config.yaml
model: "contrastive image-text model"
dataset: "photos of plants and fungi (iNaturalist)"
train_examples: 90422
image_size: 32
crop_scale_min: 0.7
horizontal_flip: true
translate: 0.12
color_jitter: 0.2
tokenizer: "word"
vocab_size: 1482
loss: "softmax"
embed_dim: 384
encoder_arch: "convnext_v2"
encoder_isotropic: false
encoder_norm: "rmsnorm"
encoder_activation: "quick_gelu"
encoder_mlp_ratio: 4
encoder_inner_norm: false
encoder_moe: "top_k"
encoder_num_experts: 16
encoder_moe_every: 2
encoder_expert_mlp_ratio: 0.25
encoder_experts_per_token: 2
encoder_shared_expert: false
encoder_patch_size: [2, 2]
encoder_depths: [4, 4, 4]
encoder_widths: [48, 96, 192]
encoder_kernel_size: 7
text_encoder_causal: false
text_encoder_width: 256
text_encoder_layers: 10
text_encoder_norm: "layernorm"
text_encoder_norm_position: "pre"
text_encoder_activation: "gelu"
text_encoder_mlp_ratio: 4
text_encoder_head_dim: 32
text_encoder_fused_qkv: false
text_encoder_bias: "all"
text_encoder_qk_norm: false
text_encoder_parallel_block: false
text_encoder_inner_norm: false
text_encoder_moe: "expert_choice"
text_encoder_num_experts: 8
text_encoder_moe_every: 2
text_encoder_expert_mlp_ratio: 1
text_encoder_experts_per_token: 2
text_encoder_shared_expert: false
text_encoder_positions: "learned"
residual_init: "none"
optimizer: "normuon"
muon_scale: "match_rms_adamw"
lr: 0.0021
momentum: 0.95
nesterov: true
orthogonalizer: "newton_schulz_5"
adamw_lr_other_params: 0.00087
grad_clip: 5.0
steps: 7200
batch_size: 256
epochs: 20.4
lr_schedule: "poly"
final_lr_fraction: 0.01
warmup_steps: 360
weight_decay: 0.2
adamw_weight_decay_other_params: 0.01
Rows from block 5 of the image encoder of a small contrastive image-text model, named by matrix and row number. Rows with one number within an expert belong to one neuron, the router's apart. Each number is 128 + 24 x the weight over its row's rms, rounded and kept within 0 to 255. All counts start at 0. Numbers have three digits each.
After each expert's rows are labels from the 100 images, of 14848, where the router gives the expert most weight on average: "patch colour" is the nearest of a few named colours to the mean colour under the peak; "peak at" is the part of the image that holds the peak. Only what is clearly more common there than usual is listed. The data: photos of plants and fungi (iNaturalist). In brackets: how many of the 100, against the usual share in percent.
# router: router (encoder.blocks.5.mlp.router.weight, 16x96, trained with AdamW), inputs 0-95
# up: expert up (encoder.blocks.5.mlp.up, 16x16x96), inputs 0-95
# down: expert down (encoder.blocks.5.mlp.down, 16x96x16, transposed), outputs 0-95

# expert 10
router.10:156152150135105096130109153087116122138155120117115167095131100086093118126128138106168160146153147085136164114136121106133139109093123097105137098140131104109151147166110101090131128109154100158137123166085112138169110135101145113160140175157101180174152123140135131118140096133136095129
up.0:119146125125206081088122119154148158129108070119126152100134146160122138107132099148136126128142133137142187114148120104141147125139159110140141094130076139122100126095139092146135120119141127137157122174091125114121142128097116145183165116128159149175119149136126130104136085098142135115
down.0:190109141186141113151149153146089167134132127130105089139114162134117115132132103082123101169143083134112135114103128082117148130147116115117125086144121137121159112085137122110116131169116158137147128123110140108096107122131106084144137111141077119069097140146137166113128124121159107096
up.1:132134168147121132136149165146163081098130103105169113110097126111142116138092126095124103091125120104087087115113115137133116121118098107135115109127119110138151115144130135120108119110130100141116118065086075140133099183107105102188179163126089119118174110145130125146117131131131134131
down.1:132131147099124137183160091123116126160158060170077138100138143167100053152130145108121075113116117112137155144141160132159128137125136116137102142124115158147132126137151127142149130143155111145105124130123132106160157104092113145124144104143117101158174143121124087124124132121167101137
up.2:116133122163101129154131127098134133130168136133105095093107097119146111137120165139137108096159158118117117172127133103156113143105111109089089128156130093117142153124124144063093147151113116148117106181115093185147128105121173111122115178100109152161091109149124132116113134089122141130
down.2:132149092119147143103098130179152135122104169113130103066154114153100101144160122128102097139108149120132100108138163139140134132113115137114092142105112175110131116118135174173115156083162130131161146148150090148136140091150142124140096141110141104133094121139110110140097130173090169111
up.3:119116117113154143180148162166117122136144083144155158131114137109097162149153132128103152170131099130116143147156141126146150130089169093088154127174124137118137102152120154126149074137141135132150132157145172129155143181129117111139130089118114136132131154124124050144129112120124088137
down.3:181117119160177084117122102103146077091115105147142124109141127169145181103131133117163119163092130134103160123106107122141080131130121120101104121116127150123192167148080128127133137128125133146128101123124120138134112112132124138144108091090133142083125125172150110123110165132172120114
up.4:129139132126120115071122169151138127116186096140111138103141157110131110162119125120120118134121152126159122166148116105121071156116136145132176148149168158121150134155119143078072120143118155135133137095129142137148153189116109109167143138121125143115104122057094142133140122127136134161
down.4:113151110145135129116138122068102108126120113111106146122150163127116101142140150154134123145141096046114120172121113144147133139121116114137150168145128135165083102133129086120113139128175144132122110149124199100085107136117123113142101155126091116143156103179095096104127133131107109139
up.5:126121123114114141174116123098131134145110154142117113117115130153113100082166145102138168109115135133130129090142128126131109140100075131111118189130091091147093107107113112136103176148125105139109144208135154149126125128125106152115126089141095140112131123176101158162121114098148136082
down.5:106088119146135131174087122129145148126181125121126095125129117104133153131128143117131094125161152128135108109114123182147116095126118145114112145126118118163068142148113167086140151115105097170134147152146082098134113119157139121192126119156112110159141154094120122129139089167159135091
up.6:138105147140164152164160189150145116120138175126157118123138104115088158121115129079112154153138159136102127134142150142108155112124136132117112136135126081140124095120124091169123125116130096130113090136132089104126057143133138102141134104154105091123170135139115077117139076106143123131
down.6:154129109084109074155147096133128141174119106163085149102136157089112163125162146144111126147107125193136149094106119110116140127126131107147133126144159156124164139107145078118146130109102130147129133127124102111113147118102104125134118106081080127140137134136182120108137141160180099122
up.7:119153144143125086056120100136107113159137098113127174141130129111118145112124114139151086151160088140142099155162125073139188125106105115116130101137102134165111118152143126126105119117108119125140141068129171144152149163138152150099130122106126127135150127138091085113137140174139124103
down.7:139082121154123166114134135126115146070105116086157146154122156091138107096097142144137118099092135164146149141086079177157112176140130113134142110161105118152118145139179157112097121106121131156131113153139138122152100148132107151145146141119089117167116121092173146132132136120137108103
up.8:131114160136064107100115140099115104140150143179112157113124085151144143105130147120138118122135124110170097137174127157113127107132072122119154082131139123155114112127119126115103109117134129113098132038136130102105129088111146150075106133146125130126154106117132120145115152167129108094
down.8:159116128117100134150131127140112138130124119118123106118126168112174150109099149097133162161127185161086158135115090115090157141163138124151113072113143116123159137125132172117122162112145126094120134103140105154125169138147146145127127105154135102102122188186126157109118151114143119080
patch colour: grey (91 vs 49.1)
peak at: bottom left (37 vs 14.1)

# expert 7
router.7:107112128134116142174124110120097129108083115090130125095099116147131111099116105145130152134157138136095152128120151180089118128182149084105088136147147108159135118113147083106145158104144142132138109140101137086138153108146099152120172140147113133168103133105105164137128090125136184160
up.0:141137102111102116133120118122171105125155161106163178117140095148139144110124112139135161098149145114097154145101101150098166118147141103157121143118125133149145143127150135109132114107178131113122153155153089196145108130136111127121199138104125091123116121109146191145135102153124163157
down.0:129097135121141144163113143114077135131116120160108148131151151135135113123150156113132094104129122091140124160090150112130156130152151144141131135105108121124103089136117169159120101108127162149169121148086131155145142183130114090155133158108135169150199091152100144113120122103160080109
up.1:164111127136140128150120127141145123119087175113132085108113121134124122087163095103112127122133124128102131113055149116124138123124128149150092153123158149103090138090138114110136136158139129114137154195115058103158089174118147136136150113140107137149111125103147135135122124078104091128
down.1:136126098134140152146078137155101101117129130130134113125125143138126147096123129181174121132130112134176123093080129145135156107095092146106109129137127118157082150130146142077072138151118125164130087142154125120136101127111140120145145186098113185158133146162101141143102101129102143117
up.2:110145150137113137082163150147138114103095133129126124130102103134137111104138120164123122142122131137094128125091121109123005127086129121159107102143131120120139122159128123140154142118153144106156139125143157084092106118101106152208128122132122134121095126133118117115127160102113126122
down.2:180095111116141111076130150136119147153089140155118153111127149138152146142121144148109136123098141173111162147149104122126175104172100159123103145109113173142157177127176119131134158103078128124068100114144102115118099103104114124136122100121110105088130158144125123104150127146114121122
up.3:139133144119121138156111107108094122141058129129174132119136095164125143084133117141131181136103123144129142137125123141124109144132115178127137151145109142124113132119102102123200125133135123148129079085110160129169129111131114164114116134121129095135096149130093177115134064104160147162
down.3:142079120110123135144176118145116162149096117151119142103099134116115100117156175133105145148183151153099174156080121138124132130118079136114117151186107109115118108157141116134174151129152136128149132126141143118121175100122119150137186136107127077128173124115168117132114118135136120123
up.4:156138106136063112127099107135140128129153106131129091154094119103145092120153168110142098133112112148127086173108127102129138114152136148131107096132123143144130131129139080080125139125129123146131106158113068169125212144136103119159127104129131150145118125147091157131108088131096120116
down.4:136123106131120138151114105097100159125157124119139146138153148126165109111161131095130111153119125111130130069114167131147114104077125119135148122091142154113129055112112157153133143140102117134131130082128100161123160116094114123128112130187119153184122161105132105159107168142127173148
up.5:142089111129104155155150084123128120138090145114169082122132138135146101130132119105129125105147101133126107125112116172131150117159108142133138092124144131141120106113141146189138121133144121104107112079160093107118121089114133104111140135137105062118169112142132201136124145153143191133
down.5:168133103130190127097162133084123140114101129112145091081168132135115106118142161111148124089074137092135153141119115126149125146109105106124067156125104131184102107137140085125118142093166153126125154124125152126170091126124093118139127153106141155149141097130142137148118120140121134098
up.6:117136116156211118107139152145122105119133127147101107124104127123095166136121132133118123099109141121103139119128146126096040146151081162090128128110111102103117127170138114151112138126140139161164108095146089139127134168143132154135153170106135133105115130109122155165111088090122125121
down.6:094113121131103117126152113123166121123108154118105111092117121152127176126107183129144112141163126167073136092124132110101129131159151165150163129135095116130116159112114159129124132151074121120093112119125152181122154152141154133167157100116102093121102139157152154132135158180100113114
up.7:132098118155097103108134083143142115121136111118150161084153113109133112145114122131098110151143142135073111135133140147132116099128132037138106140134131146124128105137160119098103106105125149125138136099123105111123109144139120097234109136119116117151119124110105105134124129102095119174
down.7:149147141168137108135119135159112149147120129145122094111169165163133155105113131129177077174139111135150105127136153085115156099126113163134114081122144144103134126135116142124117156149092099116136071159137126142123124123081138170105140097106170114101099146120105141097124118095155117085
up.8:121128144167121132146141143135118140152118146101107074139114135146143132108120106146143117123138151120121113155113132147133155125161133168152106151118119186125077130100121116199112128134163120164101094104097121162140107146151104129079194156138139120141153141103138117128101086109176154116
down.8:142079136093092114148110127150145114118121138142144126174117128071137146114124154139109139121126123123160165103128105122128155115095109111125130153100164125158115136117149071155109122100130114146149123070123162165169130137146113087106124170115119141155146125125179112184140112152110140174
patch colour: black (53 vs 3.6)
peak at: bottom left (40 vs 14.1)

# expert 0
router.0:155129154136110160106133168114149149094101090171128140153107111090129085150121141122135095098159136121169116153094087154150132158106141135127097172132141138172108125128099112153177127116158112109159154159119115130099116131151103131157111115099113143140105148177130138132174085138117150123
up.0:116138087114159136140132094133150107093161143134160158178109099141156155133085149140161070136126133127136108156125107145109205124146122132113179172139123151131156117128121124145157139103137163129152141117118169136116167163130137104113093142129153150152119123158150158125146113153110153101
down.0:141143158104118141112141085157163142112091104118174175124182174094102152127104087128119109124139140144140142115117115147130106088123111162120111124113146183151157142138149127108176115137115089139103079103143130143136116112103101148085127114145153154132130142089124099093102139113143106128
up.1:144154119128084129042146193133136157151154090132138107158112167149130142144126117142113133195141106133135138115147110112138174109101162141133151151133092152137141126136119128143128088147165159126133128064141168147137119142113153122122108117128130135116147158106125094131111104158135131113
down.1:116144142129140125102141101126104126124107105139165144147098160147082108099144096132141103170122110138193147189079095101168089141141106120151122143155109124166125113109134095120131115144144127152129122138100157102090107141152152088117099125112146147150126125130106173080133155131160115119
up.2:126125162134134170136113142140115116139073128148125119115134119108093048132115137130128084085140121136135082101157095106124109123091073126130082152126115147134100105104118135182150128146137118137100126177150110141136127144149127111135081131122138110116136127166096164147133092086114142127
down.2:100152106107116177125080139158159101146149139143126145116133127127106116172156127100111133102135105161100110105159166137136141070112131091131125146081151132125116118127107139154145135114113126138138130116162140126180119112129153107158145133148131162149111125080086098127142107109071174168
up.3:127116116103133126135147152144132162150156095122104109085145130105160154116115127184122127110142161131095125129131104129103106141140152131140139125169133159112144125114117121158113095148117104128147144134108062135095114193176137137167184115125112111150184122127131151105148106104108105181
down.3:108121110150127129106152083138107121165134122125110145125116143124113123150136149120130096098104090143126091157093190073146168136112168132127127155134151157141124096152100132133140153113145144135134132097101105108105196131148130149164190131117133089139127089141174136126126127153089140115
up.4:137130128120095068136145149073159138149140122118124154136114120131162131096131115109130101109146109113116123194091127149150154117126128116182098156122153148169068090127124091152151151137132126104125110093104158140147134135096127144071113150137121100144140155125113144141157116156112166139
down.4:121113080098101133110111141164106131094125119139126135157163156081127089100115148065154112103189114154100102139137127123130138143144148110128114143114129112117179140148160145142152119124119085081135104154147138162115154124106074138097107137140111136107162096155126162133123153131115106108
up.5:120131112133071118111135118143119103088099148159110104160108139147101098131162139142145125157157140147162128108094149114123133116097167144108141110103148154159092125151155100147113100119132113120132159124147102093137103122126163162096117078139119141138144135097156054154123078115124161101
down.5:158110149151142153141148143105137172126127137131141119110170100101137110103132061148150147118108153126155184174163140121130174100096104150139150117155123178109108128108137115108110105123138092123101162130144134150174096096138124148123123137133180157112146146137112157142163104116162117125
up.6:133131134100155108123167128102117114123099062165156106133133128131116134142108096125132103114120088141153068122131135154142168111132117074105076114113104152148127111129104170108156119139098103141163119106109141107150176134156128146126143101102104151134122139146142086114096133165158139089
down.6:155112086162087119143135142123134093141169112108121158163141150165179157121101158146148116139101071168178154098118100144088121124139108136151137121124144104111104147126121090110114165131114126089109095130108149120174140122116142138107131132142114106117136118176135115169161099139106150121
up.7:139133085136048107104118105088144099140096168112136133152115119123113131145136162082135136127165117144120120130126108149109133133093102098134154098112151094129165135155136086105145126132132110155136171116114151158140154155118174095151087146126133137130116112159129091140135155168096144167
down.7:126148165130121126108138073130080149095140174100150108154114132142146099132147128117139168146176121088120150115115134134090114149111098146168128088109149129191092126139138143090105144149146123084122159118110187128122146105099110136101139126106142124156148136096151154139103114131113135160
up.8:136156139135076129114140139085127113128098124125121125068113108149101086105091147118114136132125127119129114135148090123119097120113057146150103174123137151115118096127106144113155149117146108133131133130116118137095152131181141167088130102100127133129116145189154160163120149147154137074
down.8:151167102129145147128112120168124134151134141135143134147132114130100105164122123114138137120135102118110068099145146085092141137112160118132129111137152139139140120124148175157177118136138108100118118156078131144120128122145170086109115131156122051065111138095119110136119144071118158140
patch colour: grey (76 vs 49.1)
peak at: middle right (25 vs 9.4)

# expert 11
router.11:087114174144138153110142147152170122115091141116172135106118148123103161134130139138113116148115156132115088142086142109150134110142116119130083102171090103156118133165117153162176158087121123155145106115116126103110095088088163149117129159161114144127139160152104128116112167117167131125
up.0:140139147120080161081124147166151107139126128147129123171122154118113111126149154117117114139146138138106113147094139106152130118099166151162146119105136098136117113195142129136145101140139109122155132126159113142082091101133142142188131098156112083149121132163062079124151138110122113129
down.0:127155137153125107100141123148103110141116101170074196125139117146095116141158131126109085114110096117115144131144144133147141127085141140111109195145129128103111115178145105125092127133116096111148167119100154096097126178132107113131141162149100111130068122149142121122109130093109128130
up.1:086139153123103114083148131145127130159122124109151107127127143148111152093150127167113126140121093143122102166084144115139129124136120138159151095164111116125083140126138167143136072116121123140121141018125127136100103149105111136143180150131107108135137141132090132123125135157155145108
down.1:143144156168139103155105149098142115136144160137135098126139138114120152108097081156179108143164117102104101088143132143147107113097096182092161130130143138151127143143141136095117100150105151086146118144127128114094107152156119120132109134175122078119104160184107123128139097095124135109
up.2:119119166131126122133149068129108146107118135102117086146099154112154108141137132143143087126139133135167104148117147137117112133139148137127080123130127140135127143167123126169082123153126117145089102133103121175127075101142161096137140162134104140156200131132104136103143159103169084096
down.2:145091144158116106099124123114121125111146130188124108155100116159141126159144103073098136180126080127171123153132111098133132103128155117122120170122126167147165081127096144113154128174122175125139158115116119173124141125123168081135159111137126128137120124138118092097104154136128134149
up.3:094120144157095159064152141157137120140153136127131098128131114108135179117122123134153118138143108119150125087104131100134127121117078145138095132164098099138090137120111108117099133117116127173103127110066115102141113106094115135134124158077126156140155129111149061091132148098102135115
down.3:082177149097101114179102135131141137110099116139086142142110106140144144171078114125117130146118137109146118114106145135107153137116124132155134130108125136101109135130134149165123087167103113095130130120134102178146145105117128127102104099178139107153152183147101134133142125068130085165
up.4:129151168149080107079146113094164132138096130119099106109152099141125129096144136124121136187147089145164081143108109146137109124128104098153127140126160163168083121109130155139160111135122120140122098075157150128132123113114127148085112143106125118119135107158141106143115137193137136102
down.4:150149082142133113191120112140090105146102156156124150118135105092097131084124116139164115179120132087118101080153146157143110150125130105114092097122139146114187123134124148092143105120138131120118124142144115114133093119098105146153074125108122089133102126103088111115153148101110114143
up.5:110139136150113127088164152122112127102121160132118061129124136129143137132122132132149132166125184121147184089110132114122117129106085154148090121121121142111102145156126115140154152123130127133124158166160112149135142079150145137118176119138126164112144142106188135105151155115150161064
down.5:118169120153076124127105129116131117141162133132148160163103129109158170112126079136148181127143145098105165133152112102153156123124155091162170153108140136102120117113127131154105127181147126112122116141158135154092116091126134178163135104167148113105114127086124103154098112117140123152
up.6:131135125144144145116141156124155124144093132127140162120115140115094195119124103113129128114133081118132166139105133184116145127135168087117106152132152158131131136163137114171164094128141109153135103090138165127146117109146145155095119110141148148116136167118171154123133090133163160198
down.6:155150125121165138159103099181132110135104131125113123145117129159113154119155174131166129159071077135124126062129131110114117124099133131093126116127133117137154155104120113137158147101178130102083156121130123143125127086118114114119117154081121117104112113096101072122161134160129130100
up.7:131112127147170123168150092151111106104077130162172142126144149124120161151123147091121093146132103124120123100156158186139132120127122109105168144098124104153087117141137156190147098103113147139121113141157121083108125102145119176131104118131126144146161131127149098145111161113117170145
down.7:117174062107138139118145143103106102115099122140140161160151118135117130093162142177085165087100149128155142125130109140128114128128119138135102159127109122132152142136122114125115095131166135154106175147145126166133144116139170155184110162081146120151127116108113079139132175140126119108
up.8:105129120142140149107116087149108136115122159143098169083151108131110140152123128121078123108136087135097116131162114048143060121134134124138146095138158126120107129083119140102127149113153131131123141137143121109115097130133164138193093124162147121147124133121122120118121149106094146185
down.8:136141116142163109121149094132105121099120108110082098091149131069085110125136128113101150127079173131115121148111085138137098118138168163129116152115108124163083116141139115150126182099108113140128170101141103110132136144119148146146100118125102184127114113111183156125140103131108115134
patch colour: green (30 vs 6.2)
peak at: bottom left (42 vs 14.1)

# expert 4
router.4:145126154110150110144139134154093135129111076136127110106143123093087082156133138150110142138086166125140111129122141079116147159131140161121144124095097169135150164142106095135159106107130088103123136123128110120130146154178108130170174080164139160103142127109124138107092092120159136105
up.0:138162124137100101118163126149111145136060049173103150140108108152179087176123140135135119119097123119130153113149128139127111140151149138120188119137122130117120127090118145177149092125124127117112132117129131127101121152172165139143096070131105125124135129149137092137134112156138133128
down.0:161081126087108094148105168195119097114067140095109105121127123157135103107127132167144134165128087134140116152090170119113144146146107097130119094155165129130146136128124152111174098141133120157134105135141118100124125117086132115094110135140121131117162116101113176117113105120128109096
up.1:138144113164115130107122125116127127106135191083104092124161126117127110101132120139136129077177143161118076131090106123108165104135110123170070138156112134147104150125149152167064132122129158141083135120162126112130139124172121122128139115140133171137137136133159166130102123116121122101
down.1:187099182168124156069106113117131116106116114127147119094098128116132145094124127144129142120115150147101146108188116105100119110114109154136158158127125159128148154125135137119148131156157153138147141157125183140136136130179155122163157165159127100126101111123124080137157156156126150108
up.2:144140086122103118078130137120128087153152073110059152145128122137133066109131145123150143122151114127156132095136113090127093137122085158146180153132134129135112123094148125135188149123132122131139195138119131163137160170153120148160116125121129149131120159119132138154116137144118114127
down.2:156123149108167107136125148123107160152129157096134107110130116090143126128131131133152138142139101092144087144136165122148133139190166156126127139148151096131045159100131124124098165130148172181124135129122113161133134163132117141138096133080158115143128103128147141124117139082154161115
up.3:126122153135105150170122174106130128080116104152132139109097138119156115114141126116143136141077132121125119120143120150095118143141124127113147098087147150128138123162136101131146125122158154147156080133118179163130170147146092133167118097184139083143097119160118183110136104127121134071
down.3:106112099092110109147124155143138138110122075109134113145135085171118110113148135095103161117098126164145097127131132132130157078116112144107094154080143147139117092158092140111119136126123105184095116143130137108104104108104172077121137089128122143147094139129161104145132137107091151162
up.4:107113198124176137118138107154136138157119104105101096110118156151139081160095133129126110165160118134152099144128130123117138147137147157124101143120105151118148116102135097174140127140095112122110108100126126118134105151121123147129183090125132085112183141104146177102153140137185130112
down.4:135186158137073139094104130139131160106136116084150127177116150125123157145119114139141127154119112170148128111147142156131093121144172151127131110113104092134116132133131170149155108150137168111119137141156144185116085101143154090110126103132117145125064124147083126103108156135128125142
up.5:137123088139134125110143154119127137128079111142182072091116119103139151103121135155132131077145111111128204111124125142105165114132067153119105143123114161126150123108102120137160154131148114128072082128114091146083103128124123106135125134137100122128108101129119089137102122122111150104
down.5:144138117159112093162142113092120125118129124178160154104153099165134130105067167114154143131132089155113138144126096114122123163121130103134120091155118113114131125139109092133143149106136118121147157077118096137164193121082148150172170133095127112114133112158129097146132136141104155121
up.6:123112106136132147144159105142149062145155210099143132120115104141071147138125074119118142149114134144123134120098145106109125108110087127093103128112114154139091150108117116139113144138131122130114115168127072144121087141143154134083161153113132148144140129184108123114144144144125140160
down.6:090128185142102087121106120108121096182134093140134132118116177141096128113102130124098118133147161157146134123103113139178139129112105113154138153136120176159134084113133141157158127117158149106143094130116136089129140156129083151165125181114113114125170161136094122139122142141129089112
up.7:132119147109100161151150135176133133141150125099106153132150169144119149085125127116151113167141148121118130189140116078145127133119139153140096109156110134144124109112126155166121122155141141108106130139108097114108092121150107110132204126130149117175156132120109123140133104101151143047
down.7:130103136117125160110110133148136171122115172116109106146148135160183117132149112082067153180121110163128131135117115123130091131108126125120128122122164152060139132096134124162150116098150121116152121131152081149127152147166128097118155147113113126146119151164107113089118093133167117162
up.8:122115131103139152142124122133133104110163145112150103144112114125144109123125101147128103104089108135127146100122116135134127158113085139125089123139119098149124151105136151127079163120154132117098130139146108120136174117128183188123126133129136203116146130074189113127115119107110135052
down.8:068129115091115161140107154169132137088093137127127128132101083151173158149115130155146104123173170169122178141142109151118095144123139099134124132104109093090115131137141110146145095125082152097155145106106145127114125111107159148146125143144106117161112123103170125159096113150119144128
patch colour: green (26 vs 6.2)
peak at: bottom right (39 vs 14.1)

# expert 5
router.5:108133116133176108086106116110098133128091118111152138147120102122094164136113136099108123151111102123129154094164157096123101099076083151113135099129145096120117127113128107133147106115117118145132099091110157097094149163127166181119096103121116166145103153097101084130167149131120125153
up.0:129107138127133177145130102163137131143101174138157104100116112156163099127137135124098109102098114140104152090090182127165107150107112152180118108120144154097076106135141145143134124102153129112109156141134105128104078097104144095152101115102129087117156134143159105124135128113112114169
down.0:160094103117145137129158090098114137183145136089095125108117081099127119151148194129123138112101124152143080136138150094126106104145109108118095131140105112117092122123121129143145162097150096159136133118138128120156143125146141169151178106151130133126114107090172125164159110135142171108
up.1:128108137128190113133119132182117102123140101082108092124130123109161138159148165122130128141138152136125151146094145110135127138170109140187129139116171108104102125114168127127121136126099121130108112069097118108151166126111103103134198102130141118113137127104151134116124089136150180105
down.1:148160133133104100137140143159128122145129134082165142092123152149110180152137105145156116171165100159111088113092145113084127130151186133089135127142145116127176141137155138156118119141104139115085091137131133165152157114152116125108135104136130093143116159164125159139121150098107124086
up.2:134143139119137139073119179084156148105122148142133112114149109114115091152114135110135122123159084121103167125133127104152118098063092120139181151130158111111133110121117123100117153126115127151129158116110174139094118187133125147135093117090109154122094126113108062130158139117122129132
down.2:110113132123148115161120147103075141118145116118141104107069104121137136115157156123150163100088162113127154168113150162149110134126167120118172169121092128140118088129128130119134125155097160137143153061139113158126161129111133113157106157110131109150146131102134126088095143171115088139
up.3:111135110132138153070160170135141117159151145131126131174124140154126150112117134109125150131107094126122105152138110131149138121071107180146123141173122109128118102112099149128119105101124134118139134024158130070163111130108141105122130127135112140133155144117118086148141164123133106117
down.3:105128127115125144159149109139109167121103150108146148146163110091151142126086126120160162158151141158068116092132124138138157134177144127148118075086110095162120131107119173092144116103124146094145118116100115148163143113160133165156129114150130140123124164188100137123137104109124122147
up.4:092119156139114114151149114135124126152057065144139152153133122137129135164123150172100140120155140141097102126163130138093130133131184101132099087092107108111104107130129135128117124131149098108162119062140164126086112115125107123124111115112117114133150141163149125119117138188154142115
down.4:146120142144114108128117179135123140119103120100102102087137148113098135106131134156171129152114113119174124156165174138129144125130089135130114122145154127099120123138117196116148141109127169157085157152163106122195095159139095115116141118126124126124137141081074114123136139107138172128
up.5:150139148126140132145136162127095162140137183116130072144112133125140081097130144117154113088112101117155107107135130111138079111135120158115130121156121115112149137089121143169160120123136109151101144082145133131127166135138132168085098163148136196099129135073140105136138151104148115111
down.5:084127154117123139130147099141157172110148143143111132147099074155171143153108146126125088132152142087120112158098105084125141175100138156111146134129143110115121120095126122103145107136123129119153120081100194134088137122144147161146152070143118100141148105099122139127155115120159110112
up.6:138109125142095096087139134148146125150149138063119161101113105133050198163116139147099132122130160121097142137133125139124068127101132105131144171114115109128104130126135140138115133141129113105118117139149119176101158086138149110105089144119140133139082119174124119109118127122138104112
down.6:126123119149154116127138111129139159101124085134131108105106081101110107146121133114142141119177146116126154086158144143089122146165070145124140131130081134130059150116090142122112131140174134115166128155132121134123113120157097148140129153081126112145145094098132169091134148122076128097
up.7:121149116137189129087137132119112131071132125108116105127148140131094122152152118125142111142085106134115110115121112123127090111147105169145128117141131103080121132111136152107107162129118163131150097184151124123140178198116080120128158120129140154146070125101126137118142092099137139160
down.7:125134162121134135098163138190128121097105157134089124110092163173139117129122102134151167109135132137139128120162112139107158155093144154117148144137125119170134145129151103182152094114147164109156113147157129145114169110144148137115107141145135110166126148125164137131110117107135045152
up.8:131122132116147113178144147127144106142119172106122191121122114104124126123114114151117123146191084139137156120119115114115092126077153142114161121136119121118127137135138107078118100181132141112138125110121085146116139162091173158054103109111135137155122117141158122142155128099157131141
down.8:140087094134144066120145156134172094138156112171127143149093160108150144126143136119135145082112127113103106131177147159110131092150133149109108096141114143128105140142081122128157137167132184158070115120157129124135132141142133069158132142142139105136140161104137136129100134135114126097
patch colour: cyan (30 vs 0.4)
peak at: top right (36 vs 14.1)